From a checkpoint of a small class-conditioned image diffusion model.
Training: 14200 steps, batches of 128.
Data: trained on capsule endoscopy frames (Kvasir-Capsule), 42238 training examples.
Rows from block 4 of a small class-conditioned image diffusion model, named by matrix and row number. Rows with one number within an expert belong to one neuron, the router's apart. Each number is 128 + 32 x the weight over its row's rms, rounded and kept within 0 to 255. All counts start at 0. Numbers have three digits each. After the name is the row's rms in percent of the matrix's.
Before each expert's rows are labels from the 100 images, of 14976 (inputs lightly noised), where the router gives the expert most weight on average: "strongest on" is what is common among them. Only what is clearly more common there than usual is listed. The data: capsule endoscopy frames (Kvasir-Capsule).
# router: router (model.blocks.4.mlp.router.weight, 4x384, trained with AdamW), inputs 0-191
# up: expert up (model.blocks.4.mlp.up, 4x192x384), inputs 0-191
# down: expert down (model.blocks.4.mlp.down, 4x384x192, transposed), outputs 0-191

# expert 0
strongest on: finding: ileocecal valve
router.0 100:062114116126084110113042129121167124130128139194162168138100112114153120130143168158094158126184080143177039114128117112122094140134144177142115075151164147100155104119122134177094134138129116142094128143078087134168089150127143057129104153097172136178185174108123170148144078153179219204127191118177150084075100104168137202116144094095158131091122089129150126194156088145135174152126129117117128108137159115084147149148084180157151129182091129094135168134109113090169074090139101108131095122120109118163104076159148141130135116100126154149147089101056106057145157111109135146
up.0 080:128128128128074128128189163128128128188128128086128144082128237169176128128128176092128128128128128040128128128017128255128128128128107128128128109128128128128128128091128055128120128128128171128128128128128128128128020128128128128108128128128128128128128114128128199129128222089128128128128128169128128128128128140079097128143128128174128128128128128169128056000128143128161128128128128206128128128128128146128128128187152156170128106128128128053128128128128077128128128128128128128207128076128128128128128147128128128128128128128128128128128176128128128128128199128128128128
down.0 050:128128128128128128128128128128128128128128128128128007128128078128128128128128128128128128128083128128128128128128128015128032128128128041128128128151128128128128128128128218128093128128128128143128128128128128128128128128128128128148128128128094128128128128128128091128128128128128128128128128128128128033128169128128117128128128227128128212128128128128128128199128102137128000128128128128128049128128128128128128128128128128128128121128128128128128128128128128128128128255128128128021128210128128128128128128195128128128128128128128128128128037128128128128128000128128128128
up.1 096:128128140128078128128128128128189128128128123128128128128090169128169128062128128128128044167128206148115128128128123074067126144128128178128047128128100128128200219128128101128128000128128128128128163128144128128148080128128128128128151128128128128128128204055104017118185128128128101128128128128128137128128128128128171128183128216075128128128190153128128104128128128128146142128128128128128128128065128128128128128128179128128128128104183174128128128067128168108128128196020185128118128128128128128128128128176177192211128128128184128128128128201128128128188128128194128043
down.1 086:128115128128128128128128128128128128128128155128098128128149128128128128128128130147101128087128119128128128128128128128176105128128128123128128179135000128128066128128128128030128128128128128128028128128128128123128128128128128128128070128128128128128128128128128128128128128128128128128128128128128128128120128128048128128128040128128128128128128128128042128128128128128128128128128128255128128116128128128128128128128128177070128128128231128128128149128128144212128128128128128128128128128128128128128128128128066119128255204216128128220128240087128128128128128128224128128
up.2 102:128128128128128128128095128128061132128128174128128128128128128128128163128128128153128128128128128127128200144128128128171128128128185171128128128076128210128067128128128128128128128207128128128075128122128128075141211104128052128128117126128167132128128128106198128145128128101128179128113128066031144117128128128128128128128082128128190136128128128118128128127219128128128128140128128068075087128128212128141061128143216095164160128238128055140128128128148128185128128128128085128128095124128128161244128128128128128171055128073090082128128128128128079128128128128128128128
down.2 099:132128089128128128128128140082128161128128171221128128089128196139192128128128128184128109128128128045128064128146128128122100072136033128092128128093175128221128201128128128128128128082185128122128128066128128128128104128128156128134128117149055128128128128070178072162128130128188128128128128162128128083187134128040081149186128050128136150128128136230128128128067203190147128128128120128128128094128036128128128128128133128128132177053169161128206128128128128153128128128170128147186128128128059128128128128128128128128128128070071128040208128176128128128128174128081128128
up.3 093:128128128128128128128130128128128128128128122071128128128128128156128128128128128128128128128128128044073128128128128128128128128128128128088128154128053128127128128128010128128169084210128128226128153128180185106128128141128134128128128128128128128128178189076067036181187128184128128128128128128128199128201128128128128210128128128128128207128128128205128128128128152128023246128128128128128155128084128128128128128128128128087128128128128128149128160165128128128175255140128128140128128128128128182128128205128227128128167094128128128128092128161128128128128064128188174128
down.3 079:128128128128128128159082070128128128128128128128128128128128128128094128128128128128128118128128128128128128128128235128128064128128074153128128128128128128128128128128128128128128128128128127128128128255144128128128128128128175128128128128103128107128128128157128128128128128128128128128128128128128128128128128128164128128128128128128128099128128128128230172128030128128128128128128128128128128128128128128128128128128128128128128128128171128128148086080128128128128128128128128156128146172128128128128128128128128128128128128128128128137128128195165144128128128128172130128
up.4 096:128154128128128128128043128128129128128226088082089128128128128128057128091073128211128128154128128128074128073201128128101157128140128145128128128097128101106128128171128128175202128128128075128128128170128128095128128128128070128128128128128062128128128128128128128128128214128128074128208109128114212100138139152128128128128076128128083196128128128128061094051179128052128128128128141128100128128169128128074128128128205128128128128198128128128128128170104163128128217128018128128113096128160088128128105128163128128145128128128076133128107128128128128128128128128128098088
down.4 111:128128128192128128128128133045179128128128128128128128128128152111115159128128177128128159083128086128031128079128069128128128128128128128128128140128128156128151128128179128128054128211128128101128128128128147128158139128128128141128128101128128141128128128206128128146128128128110128101095128128128128128179128128128136151032128128170128128128020128128183128128128036128099174102128128128163136087128231128128128145128128128218125128124128128128070128128128128128197128128200128128128128128150128130128168093128185176128057033128128191169128128128142128128128101128128128156
up.5 073:128128128156128142128128128128128128128128111128128128034128128129130044128128128023225128128128128128128128128128128128128255128128237128128128075128153128128062207128221128128128184128210128128128128051128128110128128157128128128128128128161128128175128128233152128128111133128128128128128139128128128170128128128128128128128128128066128128128128071128128045050128208183128128128128211128128128128128128128128065128128128128128128128081128128128166128128128128166128128128128128128128128027128128157053128128128128128128025128128128110144128128128128128128122128074128128128
down.5 050:128128128128128111128128128128128128128128128128128128255128128128050128128128128128128128128046128128128128128128128128128128070128128128128169128128128128093128128128128158128128128128059128128077128128128249128056128128055128128128128128128128128070128128128080128128128128128128128141128128044128128136128128163128128128128128128176128128128128128128208128128128128035128099128128128128128128128128128128128128244128128105128012128128128128128128128128128128128128128128128128128128128128128128085128128128181202128105128128255128229128128150128128128128128128128128165052
up.6 118:105128069128128197128128128128000128039128128128153128128128128128127128128062128052243128128128181128128196148183128128128111085128076169128128128128128128128069062128128128128128128128128128128128128128128128128128128078043128210128128128112000128089128128128128128187128128106128135128128128128128128128102073034128128138128128128128054128151128128128128164147128097128128128128128128128118183128128128128067128128128179128128174173191128100180178136128162089128128128128097128128110128157128128128128128068060128182102128128128081128060128115128112128167168128128128128128
down.6 122:128128135128128198128217128128128128041079089128128128128128128128122171128128061077128128128166180128156128207128122191128151128128128128128222128128128128177128128128177119105124128082128128128128128096128128149128128076128128128081182128079128134128100128128091128182128128128113128098128175128128078128128128092128128128128128076158210128115105163184098128128090128122126128128196128204155128173161129128128128160128099128094128186098128193128128128172128187128128128153070128180096193128079128128144028128080100128059201218128201128189082128095128155128138167128128174091
up.7 103:180070080128128128128079128161128041128128199151128128168084094128128187128162128128111048128128188128042128128128128128128128100128173128134063128128128128128098128177242024128128128128101128128128180128128128128128128039128128141169128128024174128128060128128128128035180080128128128128207128122128128128128128128128128128056128128128191128128128128193128128128128128128190128128128063128128128128153079128128128175118128128128128162193159128128128128068128115136128128183182128189068128128076195128157128202128128040128128128128128128128128128128128128128173128128101128128
down.7 118:042128128105128128089118128144128128128174100112128168128131128128128128103152128128128128128146128128128128128162085128014128128094148128128128128128128128026128128128128128128215128128128106094172019128145076128146128078128128128128128128128128132128223128128067147168085128128128128128128054181128204114173128196128128128128128151128128128075128102117128114107128128201128128128128128095128107128128176128104094128128188128128128128187090128128128136141128128128215154128128128128128128189128128128128128128201128186157080128128141128128128141128128128128137128020178128045
up.8 118:105128128128082128201128128091128128128217128128128128128128128128128128069128128166128128128128171128128128128204128128255128128128128128128128128128128128128128128128219128128128195128128128128128128163054128128128139007128111128128128128128233128128179128128128128194128060128128128162128128128089128203128128128128069055128128128187128128128128128128128128128128128128128128128059094128128128128204128128060128128065177118128128164128160128128128128128128128032143128100074128128108128128128128079128128070153128103128106116128128128103128128187181128128153128114128225098
down.8 118:128128128128128105128180128128128128174128128128128128138128128110215082128128127128128128128153121080128128128052128128128173090209101163152128128128183072128128128128128128128199128039128157100128128128094128128087128174209185128128128128128194137093128094128128190113128128128167128128128128128128128128182050128128182128128128128128128128128128128128117128128128128128036221128178000033128128128128128128082128128192128128064128128111128218193128143128128128128128128177128128128128128181191142128128128208128128128128128128128128128128179072128081128128159128085128198128
up.9 076:128128128128094128101128128128057128128084139128128128128128171168128128088128128198128128049128128186088128128128128128128249128128128128128128128205148128128046128128128128162128128128128128128128232128128128085069196128032098128122128128128146128128078128128128128128128162128128128128128128128128128040128128128128128128081128128148128128128128128134139128128202128128166220128128128128010128128128128073128128128180128147128128100128128128177128149128128128128128128128128128128175079128212128024128128128128128128158128128128128096128128128128128128086102128128128128128
down.9 094:128013128128128128116128098128172128128128134181097128128128037128207128174115128128163128128128128128128128073014120128128130153098128128128062124145128128126083128128128128080080128128128128209044099128128128105128128128163091127128128128133196128128128128153128128077128128128128128230158122128128096128098172128128128143128185120102109128128036128128128128090128128128128128128152128128232128128146128075128114177128128121193154113128128128128128128128128176063128157216128128128128128128078128171106128184128128065128128128128128019128128104035128128146083109128055128140
up.10 083:128128128128128128128128128128128128128128128000128128128128128128128128128128128128128165128063128128000157189200128112128128128128128128128087128128035128050128128128166128128128128128128128128128128128128128160128128128128128128128128128128128128128128128070128128128128128013128164128026099128128128128229128128128126128023128148128128128128128128128128128128128032128128128213128080128128128128037128128035128128128128128128128128128128128255128135227128191128149128128128128128128128128128128000128128232128128128128128150128128029128128128128200133128148128128128128128
down.10 096:131192128128128077021135128128128106094128128128128128128128128128128050128128173175128144128128128128128100042128128128122128128128128049128078128128116126128128128128128126129128128210128128064128128128128128128128128128128106128191128128143128028128128128030128128128128128128128128128128049128091128128128206128128128128128128128177128128030128110146128128031128128109128128128008071128128062128071128146128204128128128128237128128128128128128128128128128128183144128128128128035128128128141114086128215128134128128128060101158128133060128128128170128128128033128128128075

# expert 2
strongest on: finding: ileocecal valve; finding: reduced mucosal view
router.2 109:170120115159162184146089154138078135109145128109110186132140140101060178141098090147141106169095118166145171157164196155104064122160097114109120138130088150103148084163142168120190154097097118105101123133139168066113177090127141137123111127120155111093083105153104105140130110084115122065127128165135110117150099190111110189134132119158118090164089137110074127116120087111165119174118127143127160136163098112142198114124133165215143167132125089140192130173118100181074184158087136134038163148112126123168106133091092062156114127103117135140115120126111145114162153156125130150
up.0 102:128128128128071154128128128097128128128185128128128128128128128128128043213038086128128128128128128128128172128128128128128175128128048128128128128128128128128126128128054128128195128161128161128128128128128128128128128128237128128128128128128128128128128128128128128179128186128128079128128128128128255171143128180128128128162067154151068128128190128064128113128128128090128128128128128128099128128154116202128128114128170134112076063128196128128070128128159128128128170128128076128128065128128128128087196128130128128128128128128128128091076128108128128128128255059128128085
down.0 096:128128128128128207128128128128081128128128075053123128128112128159128139128128128128128128128152128128128128128064128128128127128168128128128128128244128152068128128210128162031128128190028128179140053158128124128128164128128167128128128128128128128128207128150043128061128094128128147128082128128128128166128073128128128146128128112150128128119042128128155200128120128128128206193128094128128128128128128128128016236128128128128128128128128128128078190128165128032198128128183139128197128128071128182128143128128128128128128128128128211128128179128126128167128128128128128084
up.1 129:192128128128090128128027128128188128128128128128128128128128071128212128017027197128126128128128146042128128128122128128128128128190128128100128128128128128099128128128128128128128128128128201128194220172128128191128128128128073143128068182128128128128128187203055128128128128128134128128128128128154128077128128102128204205128128075057128128128128128128155112128128128128128138128065128128128206053080128128128128084128133128128207069128128128128128128191128128128128128128128128219128106128212184128128074128226098161060140094080128114128128128128128128128209181128128128128
down.1 118:128128128085128128128131100128128228128072148159128128128128128128128128128128117104128128128128128128179128159128212128128128128115128128128128128128128128128128128128100051128128053128036125128128128128128128128128128128128128193047177213128135128128128128236128128128128063149128128128128128128128128128128128112128128128128128128128128128128017128184128128165133128128130128128246128167128128203128128128128128128128138128128128128128128128128083128128128128128047128128128124224128255111128108128209099128075128128128128128037128194128128128128093128128128225128128128128
up.2 105:096175086128128095128128128128128128128128202128177128192153128148128128128128171128128128128128128127128128128128128128204128068223128128174128128128167204128060157122062128128128128189119117128071128021067128128128128128128128128128128128188128128100128146128128128060184128250128141128093128128128138128128128128056128128128128128128132103128167148128205186128128165128128128128062080128050128128128123128128103128128094128128185128180200128128128128128128145128201128128128128088128128128128120128062056062179128069128128128128128128157128087128153128128187128128079128128
down.2 105:128128190157048128128128166128128128128128124128154128128128128088128128128128112128102128128128128128147128128128128128177128087128128228065128128128065128092128180152161191032169214053128128128172128128206128137128128128128128128000128084089128128204128128156128128125128128128128128128157128128128128247128128074128128128128107128128198128128102215128128104128128136128207128128128181128128128128207105128128128118128136128166128128050038128128128101128191128128107104128138159128128176079128146128128025128128128124128128187123128128096128193071128141128105104128128128128
up.3 109:128128128055064128098128128225128128128128076125158128128128128128181128028128248128118182165128128128034084128103128128128128128184088128128128128166092128128181128072057075128128144128128128128128176143128128197128107128145128128128098128098128063145152172128128147128128128100229128128128128128128191120128097128178153128128128128095111199050181086128128128156128128128085124128194120128128093168128128128128128128128165128128128128250128128128128128128128128088167032128128155214128128128137176128128128045128128099128128201121206128128128128128134194128163128081128128128
down.3 098:117128128128128128128185178128128151128128128119077128128128128128128158128095128128128094046070169128239128128128128128128128128187128128128186128128128128128206128128086077128128140128128060128128128150148073128076128128128160128128128169181128074090090128106128097192128141128152128173165112128128128128128159158096128128178128204128164214128124132119228128128128128128128128128128030128128128123022188082153128065128128188128128116077116128031128128128128128128128128128187128157083128092128128128128128130211128128128128128128108128125128128128128144128128128128143230128
up.4 104:128080128128128128096128128128128128128128128128128236128156128128128106128017128128107194053128128128128128128128128128222128128176128128128128140218128128128128128128128128128128128128128057196128128128086128128128128128233128128128082067167128128128128128128128136128128128128128128137046152128128128128128128153128128097128128131128128128085128163128128128156128128046112128108128128081128128128128128103128127128090128128128128128128128128128073167209171128128128072064128128128128100128118128128128128026128128128128163128057141128060128082030128128128128027005128183128
down.4 100:107128192128128174128163194128128128128128128128131128186128128190195123128128128199128128128131128070128128128162128128128128128052128103128086128081095128065128128128128128128184128128128144128128128128169128128120181128128128128128149128128128128128128128128128128249128128212101128105128128128084128128128128128128202128128128128128192128128128128203128128128128128128119128128128054128128128128128128159128128128131128128014128128105085128128128128162162128128128128111095169128128128139128128129128128148128229128155143128118128128128128187128128128128128128128128159128
up.5 077:128229201128128128112048128128128128128128128128128128128055128128128128128128128056128130128247129180196128128058128169128240128128128128128128128128210128128128128128128128128128027128071128128128128128128128203128128128128128128128128128128128128128151055128128128032128128128128184169128128128128128128180128000128128128128128128128128140128128128128128128128128128128128098128128173167128128128128074128086128128128199128128128128128128191072128128128128128128128128062128128128195128071128128128128128152128083128128128128131186128128128000128128128128128128094128128128
down.5 054:128128128128128128128128124128128128128128128128128128128128128128128128128128128128128066128128142096028128128128119128128146128128128128128128128128128128128128128127128128128160128128128128113128128128128128128128128128128128128128128089196181128100128128085128128128203128128128128128128128188128128128128128128128201128128128128128128128029128128128128128074128128128128225128128109128128128128128141128009128000128128128128128128128128128128128128128128128128059128128128128128210128059128128128128128074128128128128128128128077128128128128128128128128128128081128128128
up.6 143:148128090166091217154128159191146125128201128128128158128149128172162128128081137128103128128116128170134195151128088128092104128101128128074105128128089128154128128090084128128163128128198181107229128128165090128128128128176128128190158077174128156177113068128128128109195128128087201161162150128128128128084128128128151128128000183128128128128128128128184140128128194128138175032132093128128128128128098128084128180128128177128057166128128128020128128114128106128128061122187063128192109090128172128128128103128128128107128167128172128128128128188128128072224110128091128092
down.6 149:128069144128180137128153102128128128088104128120153128128109128128128118162127128159128128124128154084128128152056211128111070128128091161116128064192128128128089159105087127090117074128097183128054128121101128144130128128105148128058089128128128071128128128184128128128128128128142128128128128063128082126168128128128104152128128128094128128128128135196128128128104163086128128159029128177128128128128068092128082044177196128208128128128128128128123063128128128104128128105128128128090241203082128181101096185088128128176128128128179175128128128128086128128160189128179157128
up.7 102:171128128197218128149128128128147056128177128128050128128050102204128128128128128151128128067128128128128128128090128128176096128128128128128128108128128096090128128082128128128128128128128128128190161128128128128128074058128128128128128128042042128128128128128128128128128063161128205128128144128128128128128128104184128160128078159128128128128161128128175128128255128128128201128137034128143128128128090054064161174128085128128094128128128128128128093128074077128128128128128128049128088128229128128128135128151067128128102224128128147128203128047039128050169128128128128128
down.7 110:113128150128092128239096128128128224128128152128208128128128243128128128102110128115128128128128128128182128128128128122128128128128128128128073069128060079128093128128105113197128128128128128089210128171193128128176128079128138094135128128128128128128193128070128128128128123128128128139073149128070128128092128128128128056128128128128128128128128068189209054128186128175128128128084128128128072051194161157036128128128084128128128128096128128105128077128128169128128176161168096128132180128128128038060128169128128128128159170139128128128128171195128161128128128128128128128
up.8 075:128220128128128084128128128128128128128128128128128128108128128101128128128128128128128128128128081128128055128128128128128128128128128128128179128128128128128008128128128128083128157128128128189128128128128128128128128215249128128167189128128129128128163128128128128017128128128128128154128128245128128128128128128128128128128128128128128128128128128217128165128128128128128128128128128128128128128128112128000128128128128128128128246042128123128128061128128128128114128128128128128128128128128128128128128195128128128128128128128128128128128128128128138128128128226128226128
down.8 061:128128128128128128128255128128128128128128128128128128128128128128128128217128128128128128128162128138128128128128128128109128128128128128128128162128128128128022128128128128128128000128128128096128128128128128162128085071128128128128128128103044128128128128128128128128128113128128128128128128128128128128128128128128128128128128128128128128255128128128128128128128128128128107128128128126128128128128128052128128128067128184128128239162128128128128128128128128128128128128128128128128142185128128024128128128128128128128128128128173128128128128032128128128128128128128128128
up.9 085:128138128109128181128128128128128128128166128128128079128097141181128128128128128128108128086128128155189189128128128128137128128128182128128008128128128114073128128128127128128047128128128128128191128128128128128128128128128035000128128161069240128128107128128128177128128128094128128114128128128128128145097231128128128128128128128128128128128158128128128128180217128113128128128128044128177128122128128128128128128128128076128128128128128128128128128128128141128128128128128128128128128136128128128163144038128128128128064128128116215128128181128128128128128128128128128128
down.9 082:128128170119128066129162159128128128127128128057128128128128128128154128128128128103128128128016128128128128128128128128051128128154252128128128074128128128128128128128128172119128101186166128128147128128045128139054128128128214158128128130180083041128128128128128128128128128128128128128128051128128128128128128128128128103128128128128128128128128128128128089128128128128128128128128128128154128171101128128128205128128128128194128128171074128059128128128028128128128249140128128128128153128128055128128128134203128128128053128128128128062128128089128055128202128128128128086
up.10 099:128128128128060128032128169237128128128128128128128192128128128128157128128128128128128128128128234128084128000128128128128128128128195128128128148128128128024128128128128128134128128128007128137128128128128128128180128128201128128209084128128189121128128172128050140128128128128128128128213128128110128128194128029128117044128094128128128128128128128128128128128128128128070128128128128070128128128128128128128082128089128128128128128137128128128074128128128088073128009067128128128128071128128212128128128128236128128128128128128128128128128141128128128128181128084128128128
down.10 120:128128041038189128128128128128128128128183128128128196128128128077128089128128128128193128128128128128128079128128160128128128113128128128128128128128128128112128128128128128184128191128128128128156066128070128128097128128128128074226128128128128169012189128128179085128096128128075166128147128107128188077128153128080184128203066128138128128128128128193128165128128128128128090128128128128128128128128128161128128128128108161128043128128128128128128128128128204196191128128128076128221128128239128121128208128128128128128128095128128172128128128128051057128128128066128174128

# expert 1
strongest on: finding: pylorus
router.1 109:174079138086155104121176076172172153091157125140150125171118104068115083146092127113079083093097169121093160183111156151150177089123126117164095123069036150120106110142116166135186143123084103152120105107116131168157153066150124188203144072164128162092129123110133116137115106162126151143153128101196121109153129147105154090134089182154129112136132115127110120106171152076105130135172137124213084067137143121119108188095153122058104145138165123131115087117101121137103129096102070147156073146122103114111103126144123147140169101126061126097150110125160125157149131157142071124
up.0 093:128215128128022128062102128128128128128128128255128128184128081128128128128000192144078128128215128128128128128128158128162128128128070128128128128128079128128128128128128130128128064128086128174154145128128093128107128128128128128231128051128128128128128128128128143128128128128128128128128128128128185099201128128158128128128128128128128128128128140108128128128056129128128128128128128128128128128128128128128128141128130128128128113128128128128128128128210128081128128128128128128155128180099128128192128128128128128128128111128128039128130128128128128128128128128128128128
down.0 084:128128119128128128128128195128128128128128209128128128128128141128086128124128128128153128067128128128128128128128128128110128128128128128081128126173215128142128128128128128128128128197128128128201164128128128128128128018232128128224128128128128128128128128057128128169128128128128128128128056128128189068128123128128128128126128128105128109128128128128128155128128128128064128063128128074128128128128128128141128114128128128128128096128128134128128176128139128154128128128128128128255117128128128128237128128203084128128128128128128128034128255128128128128084085128128128057
up.1 111:169128128128077128128128114107128073128079090128119128108144128128082128092042128128039128128140149174202128128128126128151128128128128189128128170128128009128128128128215185128128128128128087128229128190128128128128134048128092110153128128128128163128128128128128128128128128128116128128128128128128128128083128128128192052128198128104191128128121128241202165170143128068091163029151128128128128128128128128128128049128128128099128128079128091074153128128187084104128128128072128128078128056128128128128128146128128040128115219128136116128087128128128128174128128128128128128
down.1 109:159128128128034212128128195176128128058128128128154128096071128128128128138128128068128173128128128133128128128128027128128147160128128102142096128128128128128128128214105128147128128128038128175128128128128176128177131128128128128128128128084160137128074128128128128128128108128128171128128174073189128128128128128133097128128128057128092128128128128128060128079128128128049128128128128128128128203128092128128128128128115095128128091128101128128076128064174128066128128111128144118128128128063128128054128169111143116093141166128194128168205188107128114128050128157128140128
up.2 102:128128053128159128043128128088128128128151128128123145155128128128096106128128128128128128128128128128128167211239128128139128184128077128128128128128128095226128128128128128202220128128128065128128128128128128060128128128075128128128128128128128128128199128128013128178128080128128128128128128128185201077083128191128044128128176128128128128128128128128133128128128184128095128128128084097128128128128128128074128128086128128128038128049128128128074128128128128128128128128071128128071128110128128128128128128128128069128158182128128112128091128128221160128128052128128128128
down.2 109:128128113128128129128128128086128128128128128128128128128128128061128128128072128044131128225128128128128128128128128128023128128128046209128070105128128128152128053093128128222128128128128150128096128128128128115101187128128128139128128128225128207128128112128184128128153188128128128128239065128207064128128128128159128128128128128067128107140128161202128128098128128128128129128128128123128128128124128128128128128082128128148128128128128063111086128163097128128128235145033128128128128128128128128128128128055058128128128128128128101128117074128128095128169128111128128102
up.3 104:128130128128128207081128128128128128128128112128128128128128128128128128128128128128128075128128128128128128128128128128128128128179173140158128128128128128055128128128128128128112128204163128218049128128128128128128128128060128128128047128000128128128205171128128136128155128128173034128093164128128128128128103128213128128128128128128128128128128128128128128128128128128128128128183128113128128159128166189036052183128197128083128128128076128128128190128128128128128128128128086128087128128128128128128066128128128128128038128128128128042128128128069128128128128126128215128
down.3 096:128128128128128128128128128128128128128128128128128128135128128128128128138086128031128143128139184128128206131121136128128128128157128128198089128013192128099125128128128128156051196120128128128037128117147128108130128128064047128128128128128128128128114128139130128128155128128128078128187128069128191128073128128128128107128128220128216128128128128128087128089174128128128128060209161128128128128128128128128121128128128128042070165128128213128128128128128128128124128128128128128079154128128128170184128128110132128128128128128144128205128099128122128067210128128128128128
up.4 102:206128128128128128128128128128176136159128128128128128128134128128185128081128128128128118128099128128128077128229128196128144128128128143128128128128128128051128128128128128128128128128158128128089128128128128128128128128128128128140105033128128128128157128204128128128128128128128128091128128228128240139128032149128128128166073128128128128128128128128128138128128062128128165128154128174128128128128141221128128128128128128128128053128128128128128128128128128128128128128128128180128128200168141050207084128186128128128128128128109128005088128128031033128184128143191076128
down.4 097:167128128128128129128128128128128128128121128128128128128128128128128128128128128128106128128128050128075128128128178128128128128128124128128161128104128128127128128210101083128128128209128109128128128148030128128128128128128128188128097128049247128104112128128128128128128128128128128153037128128128180128128122128128128205128128128155128059040128128128128128126129128128128169090136128128128128128199049128047128128128197128128128114128128128241128128128128128128128188120114128155197128128142128128128128128128128128128128128128112128128194137128015212128128207128128128128
up.5 119:128128081128128128128124128128193128128128128128128097178128138128157191128128128178128128128037128179126128128128157046128128128128064128128198128128128128063175074128227128126128176128128128128132128128128128128109128128128128104128128128128128128128128128128128153115160062128128128128128128128128128128064095128196059128128128128128128128108221088128128128224146128128128128128047085128122128128128191128128128192128128128128128128128128128128128145128128157128128099128125046084074128033142128118113128128128128128128050128128128128128128186128128128128207128193134128128
down.5 129:128128087128128128128128030074128128128128128128128128052128128128128128119128128098128128128128128128128128037128074128128128134128128234128128051128128128128146128128128128128128089128078128128128103128255128128128128128128128128128075128128128128128128128050128128053185128128128128128181128128128128178128128128128128163053128128128128105117128128128128128128128128128128048182141128020128128224073188128128215128128020128116128128128128128128090107128076128021128128220128128128128145128128128128086128183184156128128085128012128128128128091032128128128128128173096128097
up.6 123:171186083128111128248128128108125048151124154128128128141128181128128158128128128074128128002146097128128128098128128128200128051128117110102128128128016216128128128128128128128128096088128128128115128128128082105128164128022128128128036024128128128128128128100128128128188128215164128117050182128128128128128128071128128128128128128128128128128128092128175128139128128128206128128128089166128128128128091083094128128128128128128128198128128089128096184128128128128149182183128128198098128145128128128249088093108128097128128195097128133079128131128128157128128075128128128053
down.6 114:128079128057128128101110128128125106094128128128128165128128073128191128142128128180128073128128128128144128128128128060128078162128128128128128128128191128128128128106128106128128196128187000191117128108125128128109128128183128078128128128128188128128128128000153128128128128128068128138128066128097154128203128128128020115128128255128128128104128106079128128128128128086101128080128128073065128128128128124128128128128128128096128108123128128128128128128120183128128124067128128066128045128200128179128252128192128128128128039128111095070174128128128128128128155128128128128
up.7 153:128128128128128128128128128128128128128128128128060128183082118202128128128128128128128128128030128128128081128128128128128128128128128128128128128128105128128128128128128128230128128128128128128128149128029128255000128207128128128128084128128128128128128128050128128147128128226197128128060128128128128174105128158128128128128128128128142133118128128128143128139128128128128128128185128128128128034128128128128128128128128128128115128205128021228139128139128048128128128128084128108128128178128128128156157128128128033098128128128128128128128128198128112009128024128128128113
down.7 192:128128128113128073128128128128128128128128128128128128128128121077128128246128128128125128128128128128128128128128086128128109000128128128128144128128128128053128128211128128128132128128128128128145128128128114128128023128232255128128128128169128128067128128128128128128128010128128037092128128128128189128128128128128128128247128128172128128128128128128128128128128128080128128128128128128161128128128128128128128128128128237188128128107177128128128128128128128128128227128128128128128128158128128128128110063128128128128128128154128017121128128128128128128128128174128046222
up.8 149:128128126082031176128153128184094128126128113071128098104104141130139128128128037128128134128153128150072128128154087128128149128169137128083128128172086128144110196128128071128128191114128083128128128128128115100099091166128128128128071084122128137128067193071128128149128128224063128073128128128204107155073128095128128062166091175136128122115128128154122071128128107090128128128136122128068167115100128128103033128098128056049103157128168160179149128128152089055172128101128128115128080143158128101128128086128128140160128178181128169071128128182207077151128128128128128128
down.8 101:128162128192193162128128060158128128128126128128128177128128170128131128128128189177128092073128109128128167128125128090117066182100128124125147128128144145128173128171128102128128100128128128121128075128128168128128094128114128128128128077116128128128128146116168101128078128076128128128116128097161195128128128078128128128113128066128058128128151082164182212149128128128128178128075071122091100128086071128166180142179185128128128128224084128079128146128128078136128086096154128128128184128121128152173133139128143128128096099045057128085128128169051128115128161183128085128
up.9 095:128111128128128128128128128215128128128128128177128128140105128128128128086066128128128128128201137179128128128128128128128128152255128128128128128128128196123128089128129128058128088128128128128128128128128057128042128128128128128128128128128057128102054128065128128128128128128128128186128128128128125128169128128128128128128103128187128128128128128128138128128128083128096146058128128128128128128152128128128119128128128128128128110128128128121158019128128128128178156125150128128161105128128128057187128066128196128128045128128070150045128128128128128128128125128064128128
down.9 083:128128128128132098128128128128128128079128128067128128128128121128128128128166128128128128159128218128128128054128128128128076227128128114128128128128128040201128138128128128185128201128169017128128128128128121128188128128128003128128128128128170128128140104096128128093169128128148128109128076128128128068128128043008128042128252128209128064128128128128128128128128128128128128128148128145128128128128128128128128170128128128128128128081171128128137192128128044069128128128097198128128128128128184141128128128128128128143128128128128128128128128091128089128090128128195128114
up.10 100:164128102128128184128128128128127128128128128128128106138128128128128212128045128128128134128128128128128128128142128128128056080160128128128180128128128184115128128128128132166175128128128151255128201128128128128128128128064065128128128128128128128128128128061128128154128215128128128128128128137178128128128128076166128128057049111086128128094188128161128171128128128146193128128128128062128128128173128068066128137128197153047113134067052128098128128128128128128128128128078020128128128069128128113097074128128128108128156128106128202055105128128128128128128174128128128128
down.10 091:128128128128128128128128121128096128128128128128128128135128128081012128128165128128124128128128045075128128079128128098178128150128128128128128026128128120128128011128128102128160067128128185128128128204106216128180128128128128128128128128081147128138128128128128103128128000128128128128128128194128128128183126128128128128128057128128046178128128128128142128128128128128128128152128128128134109128090128128128117128128128128128128064128128128125128210045128128128128106198189074128128115128205128128128128240128170128006128128127128076128158161087128128128128177128128087185